Weights of a small model that answers yes/no questions on an image's attributes: 64-pixel images, 8.8 epochs.
Rows from block 4 of the image encoder, named by matrix and row number. Rows with one number belong to one attention dimension. Each number is 50 + 12 x the weight over its row's rms, rounded and kept within 0 to 99. All counts start at 0. After the name is the row's rms in percent of the matrix's.
# q: attention query, key and value (stacked) (encoder.blocks.4.attn.qkv.weight, 384x160, the q third), inputs 0-159
# k: attention query, key and value (stacked) (encoder.blocks.4.attn.qkv.weight, 384x160, the k third), inputs 0-159
q.34 117:35 50 41 21 49 69 58 34 42 30 40 45 22 62 40 31 57 35 66 47 44 36 36 58 44 46 48 49 54 45 59 28 70 28 39 44 53 56 32 39 47 42 55 45 52 72 61 42 65 56 60 60 61 67 74 38 40 52 40 60 62 56 45 61 46 29 55 58 33 46 27 54 44 51 59 58 39 63 42 55 61 32 50 65 53 65 37 56 55 39 50 56 46 63 64 66 39 45 51 73 39 47 24 28 77 60 71 71 30 52 56 48 64 43 50 55 46 32 61 48 48 44 53 51 58 53 54 60 63 48 51 25 53 39 48 59 46 48 66 60 41 39 55 49 28 37 39 48 47 42 48 54 32 74 54 28 44 46 40 58
k.34 084:61 45 57 45 35 51 51 61 56 66 49 40 60 39 56 53 42 45 34 51 31 68 46 46 41 53 56 57 37 35 31 60 51 64 36 46 43 26 41 39 47 43 29 48 46 30 33 75 22 67 50 63 26 36 48 39 76 46 77 61 34 55 23 64 56 52 66 55 75 50 40 54 41 44 51 40 42 55 64 46 60 55 58 58 77 52 70 45 44 68 28 50 62 43 45 39 55 52 34 51 66 35 47 50 48 49 53 62 63 28 56 43 48 59 50 54 36 50 77 75 56 45 60 46 35 45 49 60 44 38 46 55 55 43 63 57 52 52 68 60 39 29 44 56 57 60 54 72 43 32 53 48 53 50 57 32 41 33 37 57
q.35 100:48 44 42 76 52 58 21 53 42 56 67 47 40 48 59 57 62 59 57 50 43 52 56 26 71 53 50 48 56 60 58 42 60 61 49 41 53 45 65 58 45 34 15 51 47 34 66 51 42 57 41 28 71 57 50 34 60 38 36 59 45 54 70 45 34 54 50 49 58 48 49 32 75 61 49 58 65 37 59 38 61 70 47 33 32 55 38 39 52 57 37 30 54 41 46 21 51 49 47 45 37 42 57 60 51 29 42 38 53 49 40 64 47 46 53 26 57 65 49 47 70 49 54 32 46 46 57 50 39 62 41 66 50 53 58 61 56 45 35 27 49 70 53 48 61 42 48 40 53 34 76 13 51 58 60 49 60 64 71 33
k.35 090:42 48 60 54 43 60 28 45 32 69 36 54 77 54 35 33 70 39 47 45 64 38 61 66 59 52 49 71 54 83 55 60 50 35 30 71 40 70 40 42 43 72 65 46 64 41 47 50 50 42 55 35 52 38 45 60 43 64 41 58 74 50 50 40 46 49 68 65 49 60 31 41 33 41 39 38 59 49 51 58 29 61 33 40 54 48 55 45 61 48 57 55 42 48 63 49 35 51 53 71 57 38 40 52 49 29 39 51 55 74 47 45 61 60 66 39 43 42 46 40 38 48 73 40 73 25 41 49 69 53 68 50 60 46 46 39 38 54 69 44 66 63 76 68 57 55 37 22 46 58 55 59 41 50 46 50 53 53 46 46
q.36 093:68 51 34 60 46 31 63 46 54 46 57 54 55 41 62 53 35 45 49 47 53 68 49 31 32 60 64 57 52 37 47 56 47 54 69 52 63 39 28 35 60 34 36 69 59 35 50 40 44 47 33 62 52 57 47 61 61 63 62 45 48 78 61 52 37 72 15 42 65 23 60 46 48 56 56 40 48 62 69 25 43 45 53 38 51 38 47 57 46 72 47 41 38 38 48 50 50 51 46 57 45 42 55 53 47 53 34 52 69 40 55 34 64 54 52 59 37 57 41 68 49 67 35 60 71 33 50 36 47 51 43 64 15 60 51 32 77 40 47 32 40 72 48 41 61 52 60 64 43 58 51 35 70 38 59 64 39 54 51 61
k.36 076:53 55 39 53 71 61 65 45 55 40 50 51 34 65 57 60 49 44 62 51 64 34 48 55 47 51 35 62 47 63 58 31 49 41 53 28 43 59 47 42 73 54 64 49 58 68 58 51 70 42 50 17 61 43 42 51 47 46 47 40 63 56 64 36 62 45 47 37 31 42 55 38 44 66 67 71 62 55 48 64 58 38 36 52 33 47 49 47 47 50 51 73 22 65 49 65 48 39 68 57 49 66 61 51 43 36 62 33 57 62 38 61 65 59 46 44 45 39 29 23 52 41 62 66 73 38 54 40 65 51 63 60 32 27 58 30 62 60 26 46 41 48 35 52 55 43 44 27 49 45 50 27 61 42 35 68 62 65 55 39
q.37 123:70 49 60 80 43 28 33 65 51 63 68 48 73 44 69 63 35 53 40 56 56 56 64 38 59 56 61 41 40 41 46 61 41 72 54 54 44 40 67 59 51 40 29 52 41 22 48 58 41 56 36 53 53 46 27 47 53 45 57 45 39 42 47 42 57 67 59 47 78 59 66 41 70 57 46 39 47 50 67 41 31 73 47 29 47 45 53 45 55 56 52 39 54 24 32 39 57 56 50 33 38 44 64 62 45 38 40 43 65 38 33 51 38 54 46 49 48 67 37 65 47 50 55 51 41 48 46 35 35 58 45 73 52 57 49 47 66 47 44 23 50 65 48 46 82 63 55 53 53 55 60 37 69 33 65 69 51 63 50 34
k.37 097:27 47 48 61 68 50 42 35 31 32 52 51 39 72 58 42 51 47 72 48 71 37 38 48 45 58 52 59 54 63 64 44 44 42 47 40 52 70 42 41 53 58 71 43 69 66 60 25 83 46 59 27 77 63 45 64 42 51 30 42 64 45 61 35 48 66 45 31 32 35 47 45 49 67 54 53 50 51 54 46 43 48 43 55 36 58 29 57 52 43 74 65 23 69 52 64 48 57 60 49 30 65 67 44 58 59 57 31 49 54 52 46 45 38 51 52 68 49 35 31 34 62 36 64 69 52 57 36 62 52 57 51 34 51 41 39 57 43 35 43 45 62 64 42 45 38 39 25 44 54 45 46 69 52 46 50 51 60 64 42
q.38 077:64 64 44 62 59 37 56 37 57 55 60 71 58 44 57 45 46 57 45 64 50 62 38 31 32 48 68 52 50 47 45 69 36 69 56 45 69 39 60 46 39 34 44 50 58 44 59 55 43 45 44 62 61 47 34 58 64 49 43 56 35 64 56 67 36 65 41 44 35 21 73 58 65 56 41 50 51 64 67 52 30 33 47 41 35 33 50 44 43 53 71 47 58 40 52 44 38 38 53 34 55 53 61 64 54 52 27 46 66 63 47 28 33 45 70 32 54 66 45 60 48 38 44 61 64 33 56 34 50 48 41 56 44 76 51 35 72 54 57 44 43 67 42 56 66 33 61 54 59 65 74 37 82 57 66 56 51 67 59 38
k.38 065:50 52 26 66 67 57 37 39 54 60 36 57 63 72 54 39 53 46 56 49 53 49 34 63 63 35 47 61 54 64 63 41 09 58 57 52 45 51 21 32 47 55 57 42 66 47 58 49 66 55 68 33 78 51 70 67 38 53 26 37 49 42 58 33 42 46 31 54 43 28 45 42 37 37 49 58 56 45 51 39 61 37 43 48 35 41 55 67 38 55 64 57 34 70 55 65 34 43 66 51 46 44 54 62 35 48 46 53 48 59 53 31 45 50 55 40 51 38 31 34 53 59 62 50 59 36 42 55 75 64 55 61 32 36 56 31 55 60 59 56 48 40 56 66 42 38 70 54 67 68 62 52 57 56 42 54 43 69 71 54
q.39 089:48 45 69 48 36 40 33 57 60 55 57 35 46 50 35 36 47 51 52 46 34 62 55 37 36 55 63 43 50 29 58 41 50 40 54 39 52 48 39 41 56 41 51 42 23 53 60 33 38 48 33 48 39 59 55 68 49 35 34 25 36 41 46 48 71 60 53 27 55 37 47 64 33 74 64 48 22 47 53 57 54 57 36 58 71 61 45 57 25 73 45 54 62 51 54 53 44 54 38 62 39 36 58 48 62 55 48 56 59 50 70 27 43 61 35 68 70 55 50 77 52 44 39 43 37 60 42 39 45 63 55 48 49 51 64 53 50 46 56 44 59 76 68 50 55 49 70 69 28 36 52 37 41 55 62 67 36 66 36 23
k.39 085:44 53 46 42 45 52 48 30 81 56 44 51 44 37 55 31 48 63 27 46 21 51 38 63 49 50 42 58 62 42 60 46 34 50 41 44 66 32 55 41 56 40 66 41 27 38 56 89 23 60 50 58 42 43 52 39 57 34 56 43 60 56 50 44 71 60 69 44 47 51 39 69 51 49 63 58 44 49 61 39 47 36 70 62 60 44 69 45 35 71 47 41 61 69 37 69 56 55 53 32 67 46 53 62 57 47 45 36 42 57 39 61 46 64 48 48 51 41 54 60 42 42 73 62 31 38 46 39 58 45 56 51 54 68 59 38 28 50 36 42 69 68 50 56 51 45 45 60 50 50 72 71 45 38 42 74 27 44 52 36
q.40 094:50 52 49 62 27 46 22 59 40 57 49 44 60 36 46 72 54 44 45 57 63 62 73 22 57 64 65 48 51 50 51 40 67 47 68 41 53 51 59 58 51 25 31 41 60 32 41 32 50 58 47 54 48 43 43 43 45 51 58 45 57 59 61 36 43 57 64 51 68 45 43 33 67 58 54 55 65 39 66 40 50 80 52 11 61 57 35 54 35 61 53 43 44 26 43 36 50 58 56 59 38 48 47 57 42 33 43 54 69 60 50 59 55 44 38 42 45 71 56 57 47 53 58 43 48 52 69 43 36 74 54 53 67 44 56 59 42 33 56 44 57 65 70 45 76 48 46 48 38 31 65 15 44 43 51 56 54 62 47 28
k.40 159:33 53 45 44 52 65 38 19 54 58 35 53 59 73 50 27 64 50 49 47 51 35 47 79 41 54 34 64 62 72 62 42 56 29 34 55 69 72 36 33 34 63 72 38 57 65 60 49 54 38 66 34 51 54 58 66 29 53 37 66 69 46 59 41 53 53 60 52 30 49 30 52 37 50 59 50 49 50 42 66 50 44 44 69 43 60 32 57 65 37 48 68 52 68 59 66 51 58 52 50 65 41 59 40 70 38 58 43 41 80 54 45 58 51 64 47 55 23 39 46 35 37 59 62 50 46 42 53 66 37 61 33 52 50 48 49 30 58 59 54 57 49 57 56 36 31 52 43 61 54 43 68 56 54 29 53 43 51 43 54
q.41 098:34 50 48 45 61 69 64 36 47 50 32 64 52 68 53 41 55 41 58 47 38 36 38 80 40 34 45 56 65 55 63 61 43 35 35 52 55 66 39 38 56 63 73 36 55 84 45 60 55 52 61 56 45 49 70 58 39 52 56 52 60 43 41 48 60 51 45 51 25 52 46 54 39 46 60 43 50 57 35 53 48 18 67 66 45 60 57 61 57 33 47 75 49 75 61 69 59 42 39 57 68 58 43 32 44 63 67 58 43 64 59 54 58 41 64 68 56 37 42 35 36 51 42 59 50 46 39 43 51 51 54 22 44 52 60 48 57 60 41 61 41 33 46 41 26 63 50 64 63 65 48 84 45 55 39 39 59 33 36 51
k.41 096:59 58 63 61 42 30 60 73 61 47 54 37 56 31 50 58 37 45 43 64 48 67 64 41 51 48 66 36 39 10 36 57 53 55 63 45 43 26 49 46 58 37 19 63 38 43 39 52 40 59 38 64 35 44 35 42 65 39 59 50 29 67 42 50 56 43 41 41 69 39 58 51 60 42 42 35 56 44 56 46 51 59 56 40 51 46 63 42 37 57 45 37 47 31 35 31 68 43 46 46 49 56 38 53 36 64 60 65 65 11 61 57 59 42 29 50 53 68 70 60 71 57 32 40 35 49 61 55 29 52 48 59 67 40 56 52 69 44 67 53 54 40 42 36 44 52 56 72 46 36 59 41 46 44 57 50 49 34 47 59
q.42 086:44 45 25 35 75 57 59 34 59 29 41 43 53 55 58 42 53 50 51 51 53 46 52 63 22 55 38 41 46 38 54 57 32 39 45 52 63 69 36 52 39 74 61 44 42 53 51 50 38 63 35 65 38 65 54 52 44 49 63 51 40 55 47 51 58 61 24 30 72 45 57 43 24 34 65 46 23 47 32 56 54 38 37 78 68 56 65 54 39 60 55 41 59 74 48 57 49 57 56 59 45 49 47 38 61 51 43 52 25 29 60 31 56 44 60 56 59 56 49 65 59 47 51 48 41 48 50 40 47 69 53 61 34 40 56 41 62 48 64 53 42 47 31 28 45 49 70 61 63 73 23 58 40 33 40 55 44 59 28 56
k.42 100:53 67 31 62 52 37 59 75 49 45 64 45 39 37 64 55 47 35 31 41 47 65 57 29 39 51 69 57 61 34 44 48 58 68 55 28 44 27 79 70 63 38 40 58 51 48 40 58 64 44 60 43 60 58 53 27 68 48 42 44 37 48 36 63 47 41 45 50 53 58 60 58 64 50 36 58 63 50 42 44 58 50 54 41 37 32 45 45 45 59 53 35 41 47 31 44 38 36 50 28 52 63 66 53 46 66 40 47 49 48 37 76 50 54 39 46 41 56 52 43 77 45 53 48 57 66 52 47 48 39 22 47 57 43 54 63 78 34 40 35 39 53 32 47 44 42 30 47 26 40 67 32 46 49 65 42 65 43 78 57
q.43 088:48 51 41 55 45 45 44 63 55 42 52 34 50 53 54 81 27 40 44 42 59 52 64 52 52 60 42 40 46 54 28 61 45 62 70 60 39 45 56 73 36 36 24 48 38 16 57 52 41 64 46 64 60 54 41 44 52 52 71 58 41 60 69 51 45 62 38 61 79 55 69 37 57 49 45 52 55 51 36 50 59 83 52 27 58 57 56 60 24 55 32 27 50 49 47 37 48 55 64 52 48 47 58 54 44 53 47 33 68 55 33 46 54 39 36 51 42 73 62 49 55 51 47 53 43 59 56 60 46 66 56 64 32 46 49 21 71 63 38 33 45 63 25 51 55 45 57 53 51 57 48 43 64 22 60 65 32 46 45 64
k.43 098:34 70 43 53 59 45 48 62 41 42 59 50 53 53 45 49 64 25 41 46 54 46 47 40 38 52 51 69 57 56 52 36 62 65 35 45 54 51 60 65 45 56 70 48 57 67 43 49 70 43 66 29 73 53 49 45 43 66 40 33 52 29 58 59 44 42 47 58 38 45 49 51 71 49 36 56 62 36 34 46 57 61 43 38 26 48 35 55 64 32 52 58 35 48 42 44 34 35 29 39 53 57 79 52 49 44 48 39 48 78 44 60 45 54 49 25 48 45 24 20 64 46 52 47 76 62 59 52 54 29 29 48 54 50 36 62 50 28 45 29 38 57 42 70 47 33 38 34 47 56 59 44 42 64 48 53 60 65 77 51
q.44 098:61 41 63 75 41 49 21 65 37 70 65 50 47 46 48 69 52 50 49 54 63 51 70 30 68 66 64 52 44 46 43 59 63 54 61 51 52 35 67 54 42 46 32 54 57 17 52 42 52 60 29 40 45 38 34 41 50 58 48 57 49 37 59 31 36 47 57 58 60 67 55 44 58 74 38 59 64 36 48 40 50 77 55 29 48 61 39 46 52 60 42 21 59 32 45 37 48 46 42 48 53 36 71 77 55 47 46 51 79 37 48 50 53 46 45 45 42 61 53 55 63 51 50 47 56 51 61 40 39 57 54 71 53 59 53 46 54 57 34 36 53 68 64 48 82 57 54 50 45 23 55 28 52 33 63 52 44 49 63 35
k.44 099:20 34 49 64 52 74 33 29 48 47 39 46 57 76 57 43 64 53 62 34 52 16 53 59 50 57 57 68 63 80 55 46 60 36 52 50 63 64 53 58 39 52 60 37 56 63 62 51 60 48 56 29 62 53 67 52 25 55 33 49 75 40 68 35 34 44 52 50 22 55 40 38 38 58 53 51 52 52 41 56 53 53 52 55 37 66 33 53 46 38 58 71 32 73 60 65 34 50 50 63 53 54 62 42 54 37 56 53 43 72 45 54 35 51 73 49 61 44 40 28 36 43 62 50 60 44 35 39 60 41 59 34 44 49 37 51 47 64 38 37 46 59 48 72 49 57 32 37 56 56 41 48 51 39 38 52 64 58 42 56
q.45 077:45 52 78 79 38 35 58 45 48 47 51 62 60 52 38 45 35 63 47 55 63 44 55 37 45 54 61 43 41 43 48 73 56 38 52 49 49 41 77 34 66 31 42 42 68 41 27 53 42 28 57 54 36 45 37 55 48 54 51 34 57 48 43 45 40 47 40 39 39 60 40 40 43 54 57 44 65 48 52 47 38 60 41 32 40 41 59 35 63 41 66 59 30 22 48 61 44 24 49 48 65 32 64 59 50 45 50 50 64 38 59 67 36 53 32 51 42 32 56 62 57 55 36 41 74 55 52 61 59 40 38 35 68 43 37 46 65 35 51 48 76 72 58 69 53 66 38 31 46 30 45 30 38 41 48 45 43 63 58 27
k.45 080:27 21 48 36 36 66 52 38 50 52 36 51 37 58 47 39 52 79 88 37 53 46 69 57 47 51 45 36 62 41 69 53 66 36 50 61 45 66 37 50 51 61 63 41 36 46 68 50 49 44 28 48 53 39 49 61 41 52 54 58 82 55 43 63 58 49 66 48 53 44 50 64 36 56 52 72 35 37 45 47 61 50 46 57 50 62 56 47 39 60 48 56 56 60 57 76 55 47 63 62 36 41 35 31 56 52 67 38 43 34 54 52 60 37 46 77 64 57 59 57 40 42 44 58 53 53 43 36 57 58 57 29 36 48 44 58 29 64 52 52 67 61 71 39 29 54 58 40 34 62 20 56 63 40 38 37 60 55 36 48
q.46 098:63 31 65 75 42 46 18 56 54 54 62 39 57 36 49 46 52 57 60 48 40 51 78 25 53 58 64 51 36 58 39 57 54 60 50 40 53 55 60 59 37 37 47 40 44 27 50 39 47 60 34 39 56 33 49 59 45 53 46 51 53 41 51 40 45 49 63 47 58 58 57 43 68 70 53 61 58 29 46 38 40 81 59 37 49 47 44 36 35 56 46 41 52 28 38 51 54 51 42 46 38 45 60 64 48 31 44 41 77 48 35 54 44 50 34 33 44 69 55 62 50 39 53 41 61 51 51 44 39 75 43 56 62 48 64 49 44 52 46 30 48 83 72 51 74 60 40 36 34 27 65 24 46 52 60 65 57 53 46 28
k.46 110:23 32 35 53 62 63 47 22 48 53 37 55 54 73 58 36 58 64 58 44 39 35 48 77 52 64 47 48 80 58 73 53 56 34 56 49 61 62 51 39 52 55 79 37 58 62 57 43 63 52 50 40 59 59 63 56 22 44 28 61 76 44 57 43 45 47 37 41 40 47 34 61 36 55 61 56 53 59 47 60 39 46 46 58 44 65 39 57 43 54 53 69 38 80 58 74 44 62 67 48 45 36 46 36 59 37 53 39 56 71 54 47 33 50 61 55 70 32 41 48 42 26 58 50 49 52 44 42 63 49 68 40 46 73 49 47 34 60 45 49 53 53 50 57 32 45 48 39 44 54 54 62 62 43 22 59 36 62 47 49
q.47 097:72 61 45 83 43 45 48 54 35 56 79 57 62 54 50 61 32 60 47 42 57 51 51 27 49 53 67 53 52 60 56 58 66 62 54 55 47 45 53 54 51 32 27 54 49 24 48 47 43 51 52 52 52 51 30 52 54 63 46 41 43 47 64 37 43 59 60 61 57 45 50 41 75 73 53 37 60 35 77 35 42 49 52 33 49 48 48 44 53 61 58 56 34 31 33 23 46 36 39 35 49 51 67 61 58 35 47 40 77 61 46 50 51 55 46 33 41 67 38 52 54 64 58 42 73 50 59 57 35 40 41 63 63 64 56 54 47 43 40 42 60 57 65 61 73 55 34 52 52 34 84 27 67 38 59 52 46 57 69 54
k.47 088:53 47 46 43 59 57 49 33 45 45 31 54 66 80 53 41 54 44 74 39 65 33 46 65 53 61 48 50 54 71 63 37 40 43 34 56 44 74 32 46 59 73 65 38 58 53 52 41 62 52 46 42 62 53 53 83 38 70 46 42 82 55 75 50 31 47 45 38 40 41 53 46 39 62 75 51 39 47 58 49 36 62 34 51 51 70 38 60 53 29 50 58 40 64 52 64 45 41 68 64 63 40 46 37 59 32 63 41 60 71 43 50 53 46 64 51 48 34 39 45 39 53 60 62 62 49 41 50 76 57 65 52 41 46 39 47 24 58 40 48 66 69 61 56 50 54 62 33 54 51 32 60 63 54 34 53 50 65 41 40
q.48 092:53 41 57 37 49 45 51 42 50 52 44 55 68 49 37 35 32 38 43 58 41 65 51 37 24 50 68 60 43 40 67 41 46 45 47 45 69 56 28 38 51 54 63 55 34 45 50 47 33 65 30 65 53 62 60 59 45 40 35 37 40 57 29 31 52 69 50 20 59 42 57 75 35 55 57 44 26 63 77 42 57 36 24 63 73 50 46 48 45 56 60 54 52 50 53 71 44 42 45 59 32 35 60 54 55 65 39 61 41 48 61 23 59 57 28 69 65 44 35 81 56 52 46 52 59 57 34 34 51 68 40 63 52 49 57 57 48 49 63 52 50 52 58 33 52 65 65 64 45 57 51 70 55 53 64 61 38 60 40 45
k.48 092:46 43 50 41 44 63 55 25 78 51 37 52 32 58 72 37 42 75 46 52 33 48 38 59 45 58 44 50 70 45 81 40 27 40 48 53 59 32 67 42 61 49 71 52 40 32 66 75 37 41 43 46 68 43 57 49 50 46 51 56 51 51 53 39 70 57 33 33 55 54 48 64 53 67 56 65 56 54 44 58 37 33 55 72 37 64 48 54 33 61 50 50 57 61 31 54 45 61 63 29 49 60 47 53 52 44 58 40 46 33 54 49 34 53 46 54 67 53 62 60 51 41 55 52 39 46 37 38 64 49 50 47 43 59 79 35 31 55 26 37 71 63 42 45 44 36 44 68 59 46 49 71 62 37 20 65 37 58 48 43
q.49 082:62 51 33 37 44 40 60 31 69 71 37 43 69 52 62 66 34 57 30 50 52 42 35 65 51 40 38 54 51 49 45 69 29 42 46 62 48 65 66 72 48 70 60 56 44 33 43 38 39 50 37 48 32 52 39 58 52 63 62 58 40 45 57 26 59 49 26 39 70 51 55 58 43 43 49 45 65 38 38 46 34 47 55 59 50 57 51 51 20 55 35 51 69 54 37 47 57 77 35 48 48 41 58 71 44 41 31 48 54 52 52 51 53 48 39 43 54 51 48 60 48 58 30 64 46 54 37 51 41 63 50 67 31 47 53 21 76 55 56 36 31 45 33 38 43 44 66 66 65 59 34 54 49 22 48 65 33 65 49 45
k.49 096:38 50 49 70 57 41 58 68 40 22 50 50 36 58 59 61 64 54 51 35 53 47 68 29 58 45 59 61 66 45 63 50 62 48 50 35 36 51 84 73 61 50 47 38 59 59 56 26 61 46 58 27 59 66 47 39 34 55 31 29 43 41 54 62 39 49 50 64 34 48 62 52 75 51 58 60 64 41 26 45 61 61 63 45 32 49 47 60 51 38 56 50 39 37 47 51 32 43 50 43 30 55 58 61 43 45 46 46 45 62 39 74 25 44 49 42 70 43 37 27 49 41 54 45 56 68 62 38 57 48 28 49 60 50 41 54 57 37 30 41 53 43 46 58 40 52 30 27 22 41 46 35 58 49 51 59 64 60 63 41
q.50 136:37 35 52 28 36 61 52 35 48 35 26 38 30 47 41 32 57 49 65 45 35 40 57 59 37 58 49 37 59 38 62 29 64 28 50 51 66 65 27 40 41 53 74 41 40 60 62 44 38 46 47 59 45 65 61 55 33 41 41 43 48 49 38 38 54 33 51 41 47 41 42 74 32 59 72 52 30 47 53 67 62 44 31 68 64 59 44 63 33 45 51 65 52 54 76 63 48 54 54 69 36 39 39 29 58 60 56 68 44 54 76 39 62 52 47 69 52 30 60 55 41 48 44 48 57 50 37 51 58 59 60 33 56 42 51 52 36 54 60 73 43 41 55 42 29 52 56 49 37 37 30 62 32 49 46 42 26 52 39 46
k.50 093:46 53 44 55 45 38 64 53 69 59 42 44 47 19 44 58 40 54 39 60 27 49 49 49 41 60 52 38 63 28 38 55 53 44 44 49 47 37 69 47 46 46 55 40 40 41 49 79 26 57 46 63 34 47 56 35 68 47 53 63 29 44 20 57 72 41 52 46 63 47 55 63 54 53 57 46 58 58 51 40 51 46 59 55 57 54 71 29 41 70 37 37 74 45 46 52 66 63 43 32 63 45 40 43 49 46 43 47 43 30 44 57 42 55 30 48 46 65 70 70 61 35 54 39 33 67 34 41 42 57 38 40 73 47 72 62 54 60 58 43 57 53 28 35 42 58 59 68 41 29 68 71 35 58 56 58 35 31 53 61
q.51 073:34 50 34 35 58 66 39 49 59 19 59 44 52 63 50 48 33 44 70 47 43 61 44 59 38 48 62 61 48 47 54 37 67 57 41 43 71 49 31 52 70 35 64 39 43 60 58 52 56 61 63 47 79 80 54 48 40 56 22 44 41 37 71 56 46 60 36 56 37 11 61 43 46 41 55 36 48 46 51 42 56 45 40 71 40 62 27 61 38 68 75 61 45 52 60 48 49 38 46 61 45 60 46 42 69 57 46 58 38 69 34 39 68 37 39 60 49 58 49 55 53 47 71 46 47 25 39 60 46 52 45 56 36 56 58 62 41 35 72 39 52 42 34 46 53 50 58 43 40 55 48 63 59 56 65 40 55 73 48 45
k.51 087:79 72 42 59 56 48 48 48 62 77 61 57 55 46 73 43 48 50 37 46 58 66 21 60 44 43 48 40 41 65 44 39 30 42 42 52 58 34 33 28 53 42 43 54 41 36 49 59 51 46 70 56 42 47 39 58 58 61 56 68 38 50 50 51 71 66 36 55 53 31 49 49 34 52 53 32 45 67 65 32 55 31 60 60 62 33 67 55 62 53 49 52 69 57 44 31 49 59 49 46 58 56 48 55 70 54 33 58 42 57 51 43 56 35 63 56 42 47 39 67 46 71 39 50 45 25 54 57 40 52 69 47 60 33 61 19 63 59 49 57 40 50 46 66 36 46 72 67 72 35 57 63 53 66 64 74 42 50 56 65
q.52 118:55 63 43 74 67 44 30 67 41 60 75 55 61 55 68 70 38 51 34 54 67 61 43 31 60 38 40 60 38 71 42 71 42 62 53 58 49 41 69 62 43 48 30 60 66 32 43 71 58 50 38 55 46 44 32 50 59 64 62 59 43 59 53 55 44 70 63 60 61 51 75 37 63 52 43 58 61 41 57 31 44 62 56 39 35 34 61 30 51 62 42 35 54 38 33 36 61 63 41 31 71 57 74 61 32 46 44 40 73 45 32 52 45 52 64 35 51 68 37 48 60 44 57 49 46 54 65 42 38 51 49 69 48 53 57 46 61 53 39 29 55 62 50 55 71 51 44 60 65 59 54 47 64 40 61 61 58 54 63 47
k.52 086:54 64 41 51 64 67 37 53 34 54 39 66 57 62 60 56 49 42 54 58 64 36 53 49 56 41 44 69 58 75 54 60 55 50 46 52 47 68 52 36 54 48 49 56 70 49 53 36 60 36 69 39 76 71 53 55 48 58 38 48 70 40 76 47 40 42 46 39 43 47 52 45 49 65 52 57 45 38 38 42 38 48 40 42 30 62 35 71 55 47 61 68 17 48 68 47 33 45 46 51 38 68 55 46 49 44 59 51 58 83 54 48 43 49 58 35 56 52 16 27 33 59 60 70 73 36 55 46 66 38 63 53 48 61 52 32 43 48 58 51 57 51 50 59 53 48 46 19 51 66 43 43 52 47 38 58 62 80 71 51
q.53 085:48 42 64 77 52 37 43 64 32 27 50 61 51 54 38 59 60 74 53 61 46 39 69 44 66 58 53 48 41 41 62 55 68 51 48 34 58 48 45 36 51 19 30 35 63 62 52 52 53 32 44 60 78 53 48 28 47 36 27 50 60 32 69 63 53 51 61 54 57 39 37 55 58 63 40 40 58 59 60 42 53 54 34 39 35 60 53 25 51 59 72 54 33 38 54 48 30 38 67 49 44 61 42 48 49 35 44 49 70 69 55 43 65 52 43 38 46 40 38 50 63 51 73 41 45 54 66 45 46 45 43 53 66 47 51 61 51 35 51 40 66 51 56 58 68 33 30 48 45 36 70 29 63 73 44 33 51 44 70 42
k.53 118:63 68 37 38 52 60 46 33 55 67 34 50 61 49 66 42 54 57 42 45 50 51 30 77 51 39 37 34 43 57 44 48 38 39 38 50 66 64 17 35 42 68 54 61 38 48 50 49 42 38 62 62 48 42 63 69 50 58 60 70 60 70 46 31 59 65 48 46 56 42 41 53 30 45 74 43 44 66 67 45 51 41 39 68 58 51 54 52 43 56 48 58 68 59 64 41 60 57 49 72 47 54 34 52 66 48 56 41 52 48 74 34 73 53 62 44 44 39 42 61 40 54 28 68 45 25 52 64 58 51 69 45 51 50 65 31 36 72 57 59 56 52 46 57 44 43 63 62 81 58 52 67 55 49 51 61 22 47 33 57
q.54 087:51 31 61 36 39 45 53 51 60 26 34 41 43 42 53 50 43 47 74 60 43 43 49 58 35 51 59 39 54 52 60 47 51 34 36 55 66 59 25 60 47 65 76 45 39 47 53 62 41 54 36 67 44 43 67 49 37 48 54 40 42 63 45 65 61 36 54 24 47 39 45 44 42 47 50 52 28 48 43 62 56 41 27 72 69 65 59 59 36 46 52 44 52 66 75 71 43 55 58 64 27 56 55 39 62 54 63 76 31 45 58 38 55 48 57 77 57 51 58 66 39 42 69 47 28 56 42 63 49 65 59 55 41 58 60 54 55 66 67 56 51 49 59 28 30 45 56 41 34 60 30 62 35 60 41 55 33 67 35 48
k.54 080:67 69 41 35 60 37 74 46 54 54 64 41 42 53 53 47 37 41 22 64 27 64 32 41 26 45 47 42 57 32 47 36 26 54 32 42 69 54 35 51 50 40 53 62 39 35 47 77 52 56 51 54 55 49 35 45 66 43 49 45 44 64 25 34 69 61 40 54 72 48 48 81 53 56 52 42 53 55 70 50 67 35 66 68 62 31 58 37 42 58 49 43 56 66 41 35 71 63 47 44 66 56 47 59 40 69 42 41 47 42 49 49 48 45 39 46 45 55 59 48 48 55 55 65 28 52 54 50 39 48 49 52 51 46 77 44 65 52 39 53 42 46 23 58 49 46 65 76 59 35 53 64 45 64 55 55 47 45 42 69
q.55 098:54 52 50 28 62 57 63 49 61 35 47 49 55 44 42 29 48 47 53 47 50 41 29 78 47 42 43 45 55 54 65 52 47 43 27 51 45 59 34 36 47 67 65 39 55 73 46 56 63 49 65 54 46 46 55 49 56 55 46 58 56 48 42 58 71 42 63 34 40 39 40 64 36 40 41 41 47 45 42 50 50 21 36 82 49 59 47 36 63 26 67 72 37 70 54 68 51 44 47 45 50 47 51 34 59 67 63 68 24 45 66 42 54 51 69 71 47 24 39 45 44 52 58 60 58 55 41 59 61 48 51 20 46 43 51 56 35 58 56 62 51 25 49 50 18 46 61 44 42 50 44 79 38 51 41 37 55 30 49 48
k.55 093:55 46 62 34 50 52 60 62 62 61 47 55 30 41 58 55 30 56 42 69 41 76 40 51 38 45 55 38 37 16 44 47 41 60 61 47 48 41 37 50 42 55 29 58 37 40 42 57 34 57 42 74 32 39 38 44 78 32 73 46 30 61 27 51 72 49 48 45 69 47 48 54 54 45 49 54 42 51 70 54 50 56 62 51 61 53 67 48 31 55 46 31 71 55 44 35 72 56 59 53 45 49 35 52 64 63 66 52 58 07 60 39 64 54 41 56 54 56 66 64 51 42 26 60 22 57 44 58 46 59 37 42 47 57 54 51 54 45 56 61 50 47 40 39 52 46 67 74 60 44 48 53 48 50 55 47 39 39 31 47